{
  "encoder_arch": "vit",
  "horizontal_flip": true,
  "loss": "mse",
  "encoder_activation": "silu",
  "encoder_bias": "none",
  "encoder_drop_path": 0.1,
  "encoder_layers": 10,
  "encoder_width": 128,
  "decoder_width": 256,
  "init": "torch_default",
  "residual_init": "zero_last",
  "learning_rate": 0.015,
  "momentum": 0.85,
  "adamw_lr_other_params": 0.00079,
  "warmup_steps": 510
}
Rows from block 5 of the encoder, named by matrix and row number. Rows with one number belong to one neuron. Each number is 200 + 30 x the weight over its row's rms, rounded and kept within 0 to 999. All counts start at 0. After the name is the row's rms in percent of the matrix's.
# fc1: MLP up (encoder.blocks.5.mlp.fc1.weight, 768x128), inputs 0-63
# fc2: MLP down (encoder.blocks.5.mlp.fc2.weight, 128x768, transposed), outputs 0-63
fc1.132,010,185,151,186,177,219,229,213,188,211,206,206,255,228,205,202,233,232,184,191,141,207,173,161,189,230,274,184,201,201,206,151,178,242,204,226,234,150,221,193,178,159,159,191,189,201,213,163,216,219,216,189,197,176,254,172,223,186,216,255,205,194,206,215,173
fc1.133,007,207,207,207,217,223,156,234,199,205,251,229,223,254,203,181,165,214,210,211,229,180,180,167,167,197,220,259,233,229,185,119,168,204,206,192,190,161,233,166,221,178,181,184,221,245,206,169,191,205,234,195,204,146,201,159,132,191,209,210,208,158,152,204,197
fc1.134,008,199,252,131,209,204,227,153,191,222,135,181,187,160,219,199,219,217,219,207,178,191,204,184,186,184,168,211,185,174,198,250,197,221,248,253,172,195,208,202,206,188,195,210,152,182,229,216,200,244,257,159,175,181,208,178,176,116,199,163,215,203,251,198,163
fc1.135,005,220,181,238,157,169,237,219,160,205,181,165,181,178,179,226,190,205,160,199,217,234,219,202,248,189,212,195,211,170,254,252,210,185,189,200,207,225,173,234,204,195,217,176,245,195,216,188,231,145,166,251,226,234,160,226,218,237,211,191,221,147,173,197,176
fc1.136,012,249,218,193,241,214,158,191,252,227,215,220,183,188,208,168,143,190,203,159,263,162,243,202,200,170,166,213,219,200,199,185,204,196,242,174,207,214,193,217,228,247,246,162,193,223,200,182,181,245,234,181,204,212,132,151,210,206,221,182,181,191,169,199,209
fc1.138,144,170,244,209,201,132,274,192,182,224,201,181,112,239,187,186,222,198,199,179,237,228,194,239,206,173,189,201,210,187,210,212,188,207,172,202,225,114,229,231,194,198,206,198,138,189,195,225,186,233,176,200,181,193,246,181,195,182,193,199,183,207,199,261,229
fc1.139,011,173,179,212,169,206,216,191,202,181,166,191,223,200,183,251,259,196,151,191,142,200,180,213,218,193,217,170,203,212,222,228,209,206,173,227,225,174,196,198,227,159,234,214,143,151,194,197,184,216,159,210,191,248,163,226,276,227,195,206,236,199,192,182,205
fc1.140,022,209,203,203,230,229,156,218,220,236,208,235,184,202,183,185,203,198,210,183,205,151,245,144,182,167,136,213,160,208,169,171,203,256,228,182,173,188,232,181,205,200,229,224,152,234,213,193,181,251,273,163,223,164,180,202,225,139,239,210,201,239,198,163,205
fc1.141,005,207,183,208,194,192,216,208,188,182,173,186,171,211,245,163,166,224,282,203,268,214,204,199,179,243,206,193,250,152,210,197,196,190,229,223,239,204,154,225,170,202,168,174,250,201,177,239,241,188,240,179,168,193,216,170,153,221,209,177,184,158,207,202,157
fc1.142,006,259,213,170,184,192,209,190,184,243,218,218,209,191,175,171,194,244,159,225,154,214,166,163,207,147,230,229,112,205,207,183,176,247,197,185,185,216,223,183,217,155,194,208,189,209,196,162,168,180,190,252,246,169,220,199,191,178,216,234,196,205,172,238,186
fc1.143,011,170,206,173,197,196,182,186,188,213,150,174,184,163,197,234,243,201,200,204,165,213,229,173,220,168,175,168,180,161,189,248,229,228,198,232,179,206,191,189,192,172,202,244,147,155,187,217,222,214,204,187,192,217,187,249,269,163,197,205,234,240,243,208,218
fc1.144,190,181,209,151,192,230,205,223,226,195,165,221,162,202,167,182,207,201,230,214,253,202,209,203,259,250,174,188,211,210,180,255,195,182,207,199,222,236,125,199,217,234,219,209,193,218,242,237,199,114,197,203,203,217,177,217,198,257,229,174,208,199,216,236,197
fc1.145,006,202,158,238,184,183,219,209,187,188,198,190,221,205,178,232,213,180,180,237,171,236,178,221,242,174,206,178,217,228,233,232,226,190,146,177,196,198,157,207,194,189,171,244,230,178,191,202,224,173,148,233,222,252,182,233,208,240,204,212,248,178,164,245,215
fc1.146,006,230,179,176,186,197,214,201,162,221,159,163,214,202,217,211,212,227,198,218,185,240,170,195,209,181,216,208,216,198,235,218,190,189,209,256,177,165,184,221,208,139,126,220,181,209,210,227,233,200,225,187,186,191,237,197,133,177,211,200,250,139,187,259,172
fc1.147,016,164,281,182,211,211,248,156,200,209,185,175,233,181,169,239,213,198,164,240,163,193,221,211,220,158,193,185,174,199,196,236,210,199,218,211,163,220,222,220,208,222,188,223,223,179,206,204,201,197,156,207,179,238,196,207,183,172,167,171,196,213,190,183,188
fc1.148,005,193,254,176,205,212,209,197,192,244,184,199,199,169,176,175,206,218,184,202,175,179,209,176,163,176,188,211,98,193,198,224,182,268,237,210,161,197,239,191,196,184,250,216,143,200,225,176,187,237,222,193,210,171,193,182,217,107,218,191,190,250,212,181,177
fc1.149,245,185,199,132,166,195,187,246,158,182,261,201,234,225,161,228,202,175,234,219,234,211,205,232,223,247,197,212,197,146,143,191,190,190,198,212,145,211,223,192,209,200,197,217,142,207,224,227,170,234,202,257,176,197,247,224,182,234,236,221,190,237,186,181,171
fc1.150,005,185,245,174,234,216,156,158,238,208,195,221,174,174,208,172,161,180,211,221,228,187,229,178,217,146,150,198,184,228,174,208,208,221,213,162,171,233,203,155,221,207,249,224,203,184,178,196,189,241,189,194,174,208,149,215,223,169,210,184,169,261,217,198,220
fc1.151,006,209,167,202,166,207,185,234,178,197,243,196,222,244,199,185,175,232,128,215,190,231,145,177,196,212,259,228,205,220,220,141,157,216,182,209,206,152,216,190,195,163,202,165,225,217,210,174,186,189,181,234,221,176,207,197,184,220,221,234,214,156,129,225,205
fc1.152,185,215,140,161,175,217,225,181,224,209,202,227,202,186,249,204,222,230,171,143,226,157,217,199,210,151,223,184,207,207,184,177,190,239,213,168,247,172,196,189,258,220,202,231,161,228,161,219,199,262,178,176,177,211,216,192,179,214,216,220,254,165,260,225,173
fc1.153,007,173,233,242,216,209,182,204,225,198,196,200,179,160,171,236,214,157,195,200,214,168,260,213,217,174,149,176,177,190,181,237,237,197,200,172,178,235,207,188,219,227,269,212,175,182,195,205,196,201,171,197,206,228,151,242,268,191,188,177,194,257,227,142,244
fc1.154,007,196,193,230,161,196,284,209,172,205,178,172,226,198,176,254,241,215,167,192,158,197,222,204,215,225,228,183,224,158,237,234,218,197,213,236,217,195,192,255,182,221,176,176,224,193,236,191,224,174,199,207,215,225,205,188,206,208,197,196,232,149,191,167,158
fc1.155,007,180,234,217,193,176,214,221,187,231,191,222,187,192,176,191,211,206,239,174,216,165,269,159,178,227,172,209,156,132,167,194,214,244,244,180,222,235,217,217,146,263,191,192,232,225,203,177,204,177,251,195,230,201,198,176,234,184,197,209,183,255,208,159,184
fc1.156,220,217,225,238,189,175,189,223,231,212,188,112,141,221,188,179,178,185,237,226,191,239,154,197,194,182,165,194,194,161,156,190,239,171,212,191,185,171,152,186,244,179,219,180,146,233,225,229,213,212,201,197,211,187,225,241,237,257,227,240,233,175,222,182,184
fc1.157,030,290,189,184,206,161,177,209,195,211,177,208,178,188,194,181,205,219,163,180,181,203,153,226,213,185,175,255,147,201,235,239,210,191,174,184,221,224,176,214,221,202,212,203,169,205,176,202,173,173,232,259,260,213,181,196,234,227,182,211,230,177,171,245,204
fc1.158,009,235,189,196,175,169,269,191,178,226,191,188,204,175,192,239,224,197,212,171,179,204,242,201,223,218,213,191,226,155,221,228,229,177,217,216,221,230,169,248,171,249,138,171,235,219,225,192,218,167,214,190,222,220,235,158,182,208,194,208,228,179,214,207,192
fc1.159,176,203,167,170,191,211,212,213,189,207,247,167,186,194,209,203,189,219,197,153,232,176,116,202,176,220,232,158,233,219,199,225,178,161,243,160,218,211,171,173,236,220,201,213,169,169,185,170,197,299,261,212,239,223,218,191,197,182,199,240,247,182,283,212,203
fc1.160,178,205,237,205,181,214,246,209,137,242,254,186,152,185,189,193,228,213,191,196,191,208,166,241,233,225,181,171,209,174,175,146,172,248,172,206,174,208,172,230,198,164,113,199,161,162,230,203,206,202,168,205,230,211,160,248,191,181,260,127,166,223,184,202,173
fc1.161,011,167,184,169,197,211,175,201,181,178,227,190,238,251,229,181,176,218,164,242,198,245,112,207,195,218,238,224,251,251,207,151,150,186,166,216,182,154,219,184,195,168,157,213,234,208,207,215,199,209,160,214,167,183,220,215,134,221,197,212,211,155,162,255,205
fc1.162,007,268,202,158,190,197,246,182,198,252,203,213,185,165,203,178,200,239,221,147,188,178,226,170,186,197,224,200,182,155,216,207,196,230,246,223,219,222,194,227,203,213,207,155,173,215,236,168,199,214,255,183,227,157,207,127,184,156,231,206,193,171,235,190,152
fc1.163,157,221,226,214,191,237,252,213,227,227,186,227,144,240,171,207,187,229,154,174,202,207,181,216,176,179,229,163,220,219,190,223,235,156,221,202,187,249,172,217,208,172,191,199,192,192,191,227,205,207,172,167,183,219,173,192,247,181,175,164,244,148,172,203,171
fc1.165,007,170,196,187,199,210,202,161,215,201,171,200,219,187,192,192,215,198,203,238,168,224,189,192,220,150,205,155,155,229,202,220,206,245,185,196,198,191,179,178,202,140,209,264,166,144,156,197,200,238,143,201,170,252,177,221,258,196,210,214,202,254,182,225,211
fc1.166,005,146,183,231,146,196,261,212,197,193,217,191,260,203,159,241,245,191,128,195,131,208,190,219,218,221,259,159,188,225,224,204,202,219,187,210,203,189,220,216,194,187,223,172,186,188,210,169,192,200,112,213,207,254,193,191,244,209,196,229,200,228,183,173,212
fc1.167,022,128,245,228,243,244,151,231,224,194,228,212,212,230,198,184,153,174,218,204,255,156,235,190,158,229,166,217,219,225,161,162,187,227,233,177,175,159,239,182,179,252,256,198,222,218,230,189,210,252,234,156,172,174,160,178,208,157,213,178,170,233,190,142,209
fc1.168,013,149,224,185,184,194,206,175,173,194,191,203,228,207,182,201,230,218,167,242,135,219,158,188,187,192,199,188,137,218,169,200,171,244,164,185,183,189,243,183,183,186,200,263,183,160,196,212,166,194,137,232,189,203,218,264,225,198,202,220,184,246,186,203,196
fc1.169,012,238,221,195,193,226,230,163,208,203,255,207,197,197,197,194,143,206,147,202,219,195,200,202,229,178,223,220,241,242,218,189,176,183,204,180,191,222,190,203,241,235,243,148,264,208,232,176,176,200,153,226,192,195,159,166,142,211,215,189,178,137,153,177,195
fc1.170,006,208,166,217,167,203,205,244,171,189,193,180,232,233,202,215,215,223,180,226,175,236,130,221,191,203,273,218,215,212,248,202,198,214,174,247,220,144,185,181,222,115,202,192,179,178,193,174,226,204,202,227,214,197,206,171,205,197,203,216,265,151,167,254,192
fc1.173,192,194,256,179,198,221,220,202,208,211,194,214,205,202,165,206,157,209,177,184,208,205,224,226,220,188,217,160,163,201,213,198,220,202,194,215,157,250,204,248,197,233,223,207,201,251,193,181,252,250,216,206,187,188,226,257,178,183,232,211,186,248,252,165,154
fc1.174,006,144,248,159,219,197,169,178,190,212,188,188,207,192,205,195,201,213,229,233,199,215,199,177,176,193,193,196,173,198,159,181,176,198,216,224,143,198,246,187,178,174,154,246,175,209,191,240,204,196,174,174,161,182,237,243,157,171,187,194,174,242,236,209,213
fc1.175,238,221,201,164,189,192,219,227,188,179,209,162,151,192,213,197,207,209,262,194,180,173,208,198,196,217,262,184,159,214,207,177,234,202,223,245,176,219,211,126,234,132,210,179,179,152,223,244,221,187,221,226,208,180,174,235,228,209,144,199,186,155,127,218,160
fc1.176,006,186,175,214,223,228,144,222,213,213,214,229,223,236,182,175,198,207,181,221,184,196,179,158,188,166,192,204,151,250,195,156,181,252,180,173,180,162,222,168,197,147,200,265,172,210,180,184,195,233,200,208,206,195,177,226,231,189,226,232,210,225,157,219,209
fc1.177,007,184,200,252,216,224,166,228,232,173,274,211,211,224,194,182,144,156,155,198,235,194,176,246,182,222,221,217,216,277,208,171,188,175,172,155,177,180,217,176,218,228,284,169,220,214,217,159,188,221,141,218,195,196,153,176,195,208,201,187,171,205,159,188,237
fc1.178,017,206,198,237,201,240,239,223,179,249,241,192,258,204,170,205,180,206,162,231,177,202,210,174,194,190,238,205,174,228,214,175,176,234,211,181,165,166,228,218,171,215,173,213,247,232,260,163,230,207,181,197,213,174,234,183,156,162,240,225,200,179,152,198,176
fc1.179,181,184,163,163,234,174,215,150,231,176,263,238,210,158,232,220,217,182,224,215,215,156,227,142,203,209,212,172,257,183,236,198,191,131,203,226,191,174,186,166,178,185,205,224,147,222,223,204,254,201,188,197,199,212,164,168,231,245,146,132,211,196,221,182,236
fc1.180,005,222,263,197,216,216,175,209,184,232,218,192,179,170,171,196,169,198,164,212,227,185,213,196,199,150,168,244,156,208,201,221,185,217,222,189,139,210,229,178,241,201,259,191,190,220,236,188,191,200,216,217,227,160,167,208,171,130,212,179,204,197,198,185,211
fc1.181,011,193,191,214,185,177,188,216,178,205,160,183,202,182,174,220,240,200,178,228,160,227,187,203,221,156,186,182,141,195,218,255,221,230,160,195,187,205,188,190,206,152,211,263,154,159,170,205,207,186,165,237,220,239,179,255,265,205,198,212,243,232,187,234,216
fc1.183,011,203,240,192,206,212,212,188,204,208,230,229,193,213,219,181,162,220,228,168,235,159,227,160,156,234,213,228,227,189,171,150,165,209,237,206,210,194,230,202,199,242,231,146,228,225,248,182,180,203,232,176,190,153,185,141,156,186,222,175,165,164,198,136,161
fc1.184,201,178,171,184,131,212,234,211,182,193,203,144,179,195,213,261,189,265,185,222,224,192,174,204,208,187,204,153,230,159,250,218,219,220,216,142,265,197,232,236,227,157,162,215,125,142,244,184,190,171,215,170,221,274,188,200,215,185,180,269,221,181,195,237,161
fc1.185,175,157,233,187,164,180,203,212,139,242,163,203,187,234,141,215,153,187,214,163,210,215,179,242,225,176,209,185,160,190,219,160,239,235,236,181,214,192,175,219,210,213,252,190,165,222,190,184,218,248,250,201,202,208,202,215,217,165,225,212,186,192,221,197,177
fc1.186,005,154,201,234,241,225,158,204,252,183,186,215,222,205,206,196,205,159,218,192,212,158,212,223,167,222,147,183,197,234,160,182,203,201,211,175,192,169,229,198,195,229,232,231,147,195,193,224,179,254,203,147,166,225,179,220,243,202,198,188,167,259,208,165,227
fc1.188,234,236,223,215,178,185,172,230,182,219,180,226,174,166,159,210,172,180,194,239,175,229,197,277,207,203,224,199,202,185,161,186,226,182,157,208,196,201,207,170,236,178,218,230,156,214,192,198,205,239,164,243,184,144,236,187,183,207,176,211,179,215,183,175,232
fc1.189,040,244,243,225,193,224,250,198,183,226,212,172,234,205,184,193,168,227,183,256,217,198,186,187,208,151,209,226,229,184,232,206,212,208,194,180,192,207,177,206,186,232,205,185,275,170,204,198,227,176,167,219,182,174,188,199,174,209,231,209,194,146,140,191,182
fc2.132,014,224,201,198,205,190,179,211,216,191,217,185,175,138,251,201,160,202,221,247,230,210,236,230,227,151,175,190,217,189,187,188,219,148,188,195,175,215,214,220,216,186,239,194,162,271,221,264,153,203,207,226,200,240,169,184,182,234,166,143,187,153,202,209,214
fc2.133,011,188,166,176,185,197,222,205,173,165,142,214,189,146,217,199,232,182,153,206,159,209,218,188,241,216,168,112,207,176,199,243,195,197,198,242,204,239,180,242,208,199,201,208,172,144,178,271,197,225,159,242,190,245,195,230,266,179,184,191,201,192,223,180,182
fc2.134,012,194,136,262,166,185,220,262,202,227,211,178,206,232,219,206,172,175,194,190,231,224,192,240,230,187,248,210,185,224,201,177,208,199,194,161,258,196,224,219,182,182,210,202,203,260,219,184,195,162,198,192,228,230,222,233,223,262,226,217,182,188,136,233,238
fc2.135,007,183,277,156,230,211,158,165,222,187,245,217,213,229,178,179,244,223,245,187,199,149,189,221,171,202,172,221,184,278,117,234,239,227,218,180,213,230,201,129,232,233,192,222,169,196,184,162,208,193,230,160,166,132,191,186,192,160,220,187,179,240,227,190,224
fc2.136,017,196,220,199,175,158,241,169,158,194,122,190,227,211,195,186,261,208,179,176,141,209,141,186,159,232,226,190,193,197,218,210,206,263,174,177,171,185,176,174,188,147,144,224,184,155,188,210,235,187,193,237,242,174,231,239,190,203,241,232,236,228,216,192,189
fc2.138,176,230,179,216,233,277,165,218,210,203,215,227,216,211,158,233,187,220,260,221,206,175,210,212,254,173,182,174,152,195,172,159,220,238,270,207,193,247,167,214,166,227,194,228,239,176,226,214,218,198,210,186,186,153,208,235,213,202,207,216,178,181,183,169,167
fc2.139,016,250,206,216,218,168,170,209,232,215,219,225,166,192,238,181,149,222,275,199,248,191,221,228,177,190,215,214,231,203,190,188,243,148,221,143,171,185,220,179,181,243,189,182,226,244,224,185,215,180,258,164,192,202,243,153,159,189,156,189,182,200,211,212,177
fc2.140,028,177,198,202,160,154,248,192,146,165,153,188,226,176,216,200,186,220,189,186,223,238,156,193,176,241,273,196,177,176,264,185,169,190,204,208,222,183,139,258,201,209,158,169,259,173,226,203,238,203,194,209,205,259,207,181,162,227,194,196,247,188,196,215,176
fc2.141,008,195,236,173,235,250,198,167,224,212,251,207,226,214,163,196,230,152,149,241,114,166,194,217,242,159,169,213,197,260,179,257,234,260,180,204,202,220,229,139,223,184,209,224,166,212,197,160,177,196,151,228,233,186,187,248,222,220,215,231,187,202,202,191,253
fc2.142,010,144,175,221,167,202,209,248,199,168,170,185,208,179,239,207,218,204,218,161,262,212,237,205,208,252,203,160,248,199,156,171,181,144,214,235,210,201,189,252,190,240,212,199,200,197,244,261,220,240,209,153,180,183,159,187,221,177,180,146,229,188,210,155,195
fc2.143,017,214,195,256,191,197,215,212,211,212,224,213,215,226,204,183,170,199,236,171,250,180,194,222,190,216,239,251,184,247,219,191,213,172,213,134,229,188,175,226,177,265,199,176,243,237,237,145,189,176,238,166,192,212,218,138,136,205,179,191,192,191,192,175,168
fc2.144,202,187,227,171,187,189,142,185,205,189,210,201,172,220,224,191,227,157,238,221,218,213,232,194,158,174,185,131,173,130,186,216,254,178,181,196,225,162,291,179,206,167,188,202,184,216,179,180,193,253,250,137,188,167,214,209,221,160,161,250,202,246,163,195,231
fc2.145,010,211,243,176,206,187,149,157,195,225,211,204,172,198,197,197,185,243,237,169,241,163,204,193,153,206,175,220,165,192,174,209,221,166,231,182,188,211,226,178,219,259,237,201,205,200,198,180,208,183,223,172,160,174,212,168,177,167,178,197,154,217,231,154,188
fc2.146,008,179,169,201,211,206,164,203,212,224,235,205,190,200,221,200,177,178,205,208,215,158,209,227,241,173,169,182,167,241,144,227,257,189,223,164,239,247,260,193,192,266,271,224,185,248,203,186,178,173,180,202,179,202,202,213,246,217,196,207,135,201,219,160,215
fc2.147,021,244,142,266,185,186,184,251,203,238,196,171,145,245,223,194,190,181,216,166,251,206,185,229,189,203,210,240,177,182,220,204,199,190,195,174,257,184,189,202,201,170,231,215,169,231,215,151,224,163,243,202,196,178,224,208,208,186,241,192,196,195,177,252,241
fc2.148,007,176,147,219,163,168,238,263,193,187,168,179,200,216,249,217,184,187,213,178,247,228,215,211,229,229,250,197,247,192,202,159,181,158,204,206,247,189,169,267,190,190,168,189,245,231,245,219,212,191,229,179,211,221,196,214,217,233,199,172,242,161,160,213,199
fc2.149,225,187,227,161,195,212,176,223,225,250,218,241,233,221,222,173,208,213,238,191,188,170,173,163,161,193,158,220,243,173,166,180,148,245,193,166,200,199,246,279,189,189,167,208,214,228,189,130,180,261,189,269,176,175,195,190,177,203,234,240,223,190,229,134,174
fc2.150,008,215,191,271,160,183,257,227,175,195,142,184,224,234,160,211,248,214,176,129,192,204,178,206,162,259,244,219,188,167,280,172,206,202,187,174,212,169,146,236,165,207,142,193,205,159,212,174,242,188,241,204,257,202,218,194,180,182,216,224,239,220,196,176,191
fc2.151,008,183,209,176,185,190,185,201,195,165,159,235,188,150,231,205,249,201,237,199,179,168,257,210,227,212,153,121,243,195,147,226,236,157,204,213,189,239,201,206,234,229,193,212,150,172,189,277,199,210,195,211,177,209,178,186,249,173,156,157,184,201,252,157,167
fc2.152,244,218,174,200,146,278,120,224,156,190,224,210,182,215,175,152,229,217,249,203,186,221,203,184,165,180,214,218,209,174,196,208,250,326,189,203,145,232,195,138,232,178,184,206,226,234,229,217,197,191,213,231,228,166,182,171,234,200,194,190,192,193,207,172,224
fc2.153,010,216,217,206,204,174,228,184,183,202,203,214,201,245,176,176,187,231,226,170,213,220,163,185,149,236,245,262,184,200,250,185,164,212,209,186,209,173,138,210,179,215,138,180,265,174,197,131,226,195,247,170,202,183,227,162,130,179,213,217,232,219,187,240,173
fc2.154,011,219,230,166,228,181,142,183,215,217,255,196,166,198,237,173,161,205,244,241,231,203,185,235,190,139,185,231,172,245,137,224,203,207,204,185,218,206,233,135,250,163,242,210,168,259,199,185,179,176,205,197,165,185,206,207,190,224,227,177,163,205,181,272,255
fc2.155,011,192,221,181,209,234,229,180,205,178,223,168,217,191,206,191,191,181,175,205,206,227,170,188,200,199,228,225,202,247,208,214,138,228,163,242,213,190,136,207,233,138,222,185,219,212,225,189,191,225,168,197,178,187,174,196,168,226,240,157,242,139,166,227,232
fc2.156,242,179,194,194,189,190,186,192,172,194,187,222,186,182,230,202,194,169,169,198,225,193,211,224,206,170,219,208,187,257,187,192,172,213,249,189,209,259,225,171,187,195,183,241,203,197,164,224,195,173,177,206,185,296,189,189,152,212,217,181,148,229,194,246,223
fc2.157,042,126,209,205,166,199,188,192,196,217,190,187,251,187,213,208,211,217,236,173,234,220,214,170,184,236,223,152,240,223,121,170,191,187,226,202,154,189,233,185,201,221,214,195,210,196,241,228,221,228,161,110,164,143,208,209,179,170,199,196,202,218,185,154,170
fc2.158,013,184,239,179,226,205,154,176,200,205,239,175,190,197,210,171,176,218,197,223,231,219,153,207,168,148,195,228,147,241,147,196,160,238,186,208,183,185,225,155,226,150,271,218,173,235,190,203,161,192,172,211,161,173,183,214,196,238,248,185,165,206,178,239,234
fc2.159,221,312,220,185,261,171,211,187,189,211,193,259,158,206,197,248,236,201,161,223,164,205,210,171,186,190,176,203,151,220,189,176,191,93,224,228,235,198,180,236,122,149,153,174,186,184,182,183,148,184,160,218,195,237,219,232,222,202,210,239,186,203,172,214,207
fc2.160,199,166,249,201,218,202,151,220,270,172,125,205,235,226,194,230,178,198,228,204,202,220,246,195,225,215,202,228,184,263,210,234,222,193,229,216,233,181,159,168,168,241,249,165,240,226,151,159,226,240,241,203,195,201,203,190,222,221,187,239,201,171,229,198,169
fc2.161,017,225,149,223,184,225,192,231,210,203,167,212,171,179,198,233,228,159,201,186,172,152,265,202,250,203,149,140,210,166,205,232,263,169,195,191,209,232,222,226,202,215,228,210,147,165,175,234,196,192,202,232,197,231,200,200,281,167,159,202,156,191,229,145,173
fc2.162,010,152,209,193,189,184,203,237,195,164,186,170,224,194,235,185,206,192,175,226,226,232,178,226,207,188,225,193,212,244,145,175,168,225,184,209,192,168,219,196,196,147,195,215,191,227,224,252,174,212,185,212,211,214,177,237,229,256,222,186,222,212,167,227,232
fc2.163,166,175,193,160,220,184,178,215,156,188,233,225,236,215,237,194,217,184,225,252,170,213,186,202,197,225,189,214,206,236,189,204,167,229,193,164,203,159,258,171,201,175,204,205,210,194,234,239,167,200,205,196,211,180,199,218,138,195,186,226,206,206,173,201,203
fc2.165,011,242,203,245,198,187,197,220,219,223,191,196,174,210,220,202,176,211,229,150,243,174,216,221,173,225,216,235,220,178,237,175,241,137,213,154,187,184,192,223,171,264,199,189,226,239,251,173,227,173,264,179,224,191,216,167,155,186,156,188,205,179,227,151,183
fc2.166,007,252,213,189,234,165,163,210,218,199,202,208,117,174,262,178,159,230,269,201,258,197,225,219,174,168,179,217,238,167,185,186,200,137,204,188,167,173,186,197,201,181,203,208,204,230,213,221,194,183,270,203,173,179,206,168,207,209,181,144,195,178,210,235,182
fc2.167,031,249,183,188,166,159,257,187,166,202,138,196,189,202,184,221,236,181,170,209,124,213,178,185,210,199,213,196,177,146,286,232,201,221,172,205,228,220,145,227,233,122,141,198,189,161,168,195,208,165,203,266,235,254,226,230,201,210,215,217,223,175,183,249,194
fc2.168,020,224,152,236,184,225,207,263,233,199,206,192,177,199,217,230,160,185,242,168,267,199,254,200,221,236,210,203,236,168,233,172,208,121,212,219,226,200,193,251,188,235,220,163,231,214,235,200,233,209,250,155,194,219,188,146,194,175,143,162,211,157,202,178,188
fc2.169,019,199,215,210,178,168,184,242,178,174,132,200,189,209,189,196,276,210,190,179,177,203,190,223,170,214,184,165,191,171,184,194,217,224,191,211,193,182,217,172,210,150,163,228,125,144,169,241,227,188,223,239,226,194,205,240,270,171,218,211,197,271,216,236,212
fc2.170,008,196,190,169,205,180,166,186,219,223,208,241,167,163,252,186,187,210,238,218,193,165,262,213,244,179,152,154,254,221,115,232,248,132,234,174,178,250,246,200,208,273,205,224,188,237,212,247,166,195,196,170,169,197,213,215,226,194,149,178,147,188,221,142,170
fc2.173,197,195,198,249,197,180,154,158,178,164,189,204,203,159,192,214,233,168,227,266,175,209,185,200,219,204,168,198,200,205,242,230,168,213,195,179,187,190,203,124,270,159,168,211,205,206,170,227,156,127,153,175,235,252,186,143,216,215,220,165,229,169,186,188,228
fc2.174,008,211,113,255,204,255,253,261,223,187,208,197,191,224,198,221,190,126,165,172,222,183,225,196,262,227,201,202,196,192,260,212,191,190,190,206,264,203,155,285,156,230,238,181,244,187,214,162,195,208,217,214,198,233,179,167,244,188,185,199,220,154,194,175,182
fc2.175,214,198,225,217,196,216,191,191,217,270,224,195,222,218,212,235,202,200,143,211,262,218,160,193,226,225,143,190,199,184,151,218,184,219,257,210,214,230,187,230,140,251,198,241,187,212,215,180,205,182,116,224,226,226,216,183,172,187,193,160,173,229,231,157,250
fc2.176,008,216,194,205,177,176,217,195,185,181,147,194,199,159,226,225,192,201,218,164,230,181,228,192,196,246,215,176,216,150,244,200,236,135,217,189,203,204,161,266,195,265,192,167,237,185,239,215,234,204,229,197,196,241,205,155,173,163,142,181,225,167,248,138,157
fc2.177,010,214,212,156,190,143,216,187,163,194,120,223,182,190,191,214,245,240,200,196,142,211,214,167,185,206,176,162,224,114,223,186,200,199,207,220,171,201,185,207,211,162,123,212,180,134,150,254,212,194,226,231,226,202,213,236,234,178,204,223,215,229,217,208,160
fc2.178,022,200,206,141,181,145,169,204,163,185,165,165,150,184,233,218,203,216,210,208,228,210,194,205,200,182,164,201,143,147,188,199,197,171,196,242,244,237,200,227,262,159,241,212,155,212,180,241,191,172,225,255,187,226,162,213,227,209,203,155,188,186,214,236,227
fc2.179,198,216,255,233,182,205,150,230,160,235,190,214,176,195,215,153,194,216,193,212,206,218,190,206,165,184,209,209,144,196,225,213,202,248,202,146,138,222,186,152,191,183,239,208,224,203,158,227,158,183,217,218,202,200,225,222,222,242,209,209,164,218,180,244,215
fc2.180,008,153,156,208,149,172,229,241,170,180,148,197,216,233,193,210,248,198,195,163,206,207,196,189,208,259,220,170,197,199,186,191,180,200,208,219,255,217,176,247,192,208,150,213,217,158,185,204,226,197,210,186,192,202,207,216,251,180,218,200,218,228,181,212,181
fc2.181,019,196,202,210,202,202,193,191,215,215,220,212,200,210,212,195,166,219,253,160,256,173,222,196,188,235,213,224,220,223,183,190,218,144,234,171,206,206,192,222,182,290,207,180,256,220,242,168,215,200,234,132,171,178,213,149,152,171,160,181,193,182,218,139,167
fc2.183,019,201,198,186,188,198,226,240,188,152,161,199,202,182,198,197,237,173,156,223,165,238,193,215,225,196,205,155,210,200,207,215,188,242,172,232,202,199,182,191,213,124,165,204,161,170,175,247,200,208,188,250,227,245,193,243,255,217,214,209,221,210,182,249,227
fc2.184,215,182,229,155,175,224,197,196,251,169,163,245,215,251,218,142,256,180,207,210,174,221,184,202,170,193,204,208,174,185,219,203,234,170,157,217,214,241,212,197,227,163,169,201,145,213,191,224,200,215,230,143,179,170,195,223,170,171,220,283,167,213,209,195,250
fc2.185,171,202,233,172,203,255,194,190,221,158,188,141,207,158,195,165,228,232,203,265,158,205,175,194,242,255,218,209,203,171,166,190,176,229,221,162,214,175,167,184,207,191,182,227,225,169,183,232,176,201,202,229,221,205,198,183,187,218,172,176,206,164,196,206,225
fc2.186,007,256,185,192,206,167,243,168,183,236,192,194,183,202,195,215,149,204,207,211,172,233,173,167,184,193,235,231,188,127,309,183,195,207,192,197,187,189,177,212,185,160,172,171,255,205,195,158,233,178,214,226,246,218,243,189,136,224,195,234,229,161,191,244,183
fc2.188,244,166,222,195,140,186,147,215,231,165,199,224,206,205,262,163,208,218,224,196,191,230,214,219,194,232,196,241,156,170,223,223,184,224,191,156,188,228,215,190,156,217,173,168,206,216,197,205,145,222,224,185,177,214,218,208,198,168,257,253,130,208,230,249,224
fc2.189,050,200,211,212,172,159,173,208,204,213,170,177,200,231,193,196,256,198,240,180,161,172,200,243,191,206,170,213,140,223,148,208,221,187,204,225,226,196,242,182,250,199,200,214,130,198,244,198,216,181,236,205,221,169,217,224,211,153,179,207,174,293,221,259,244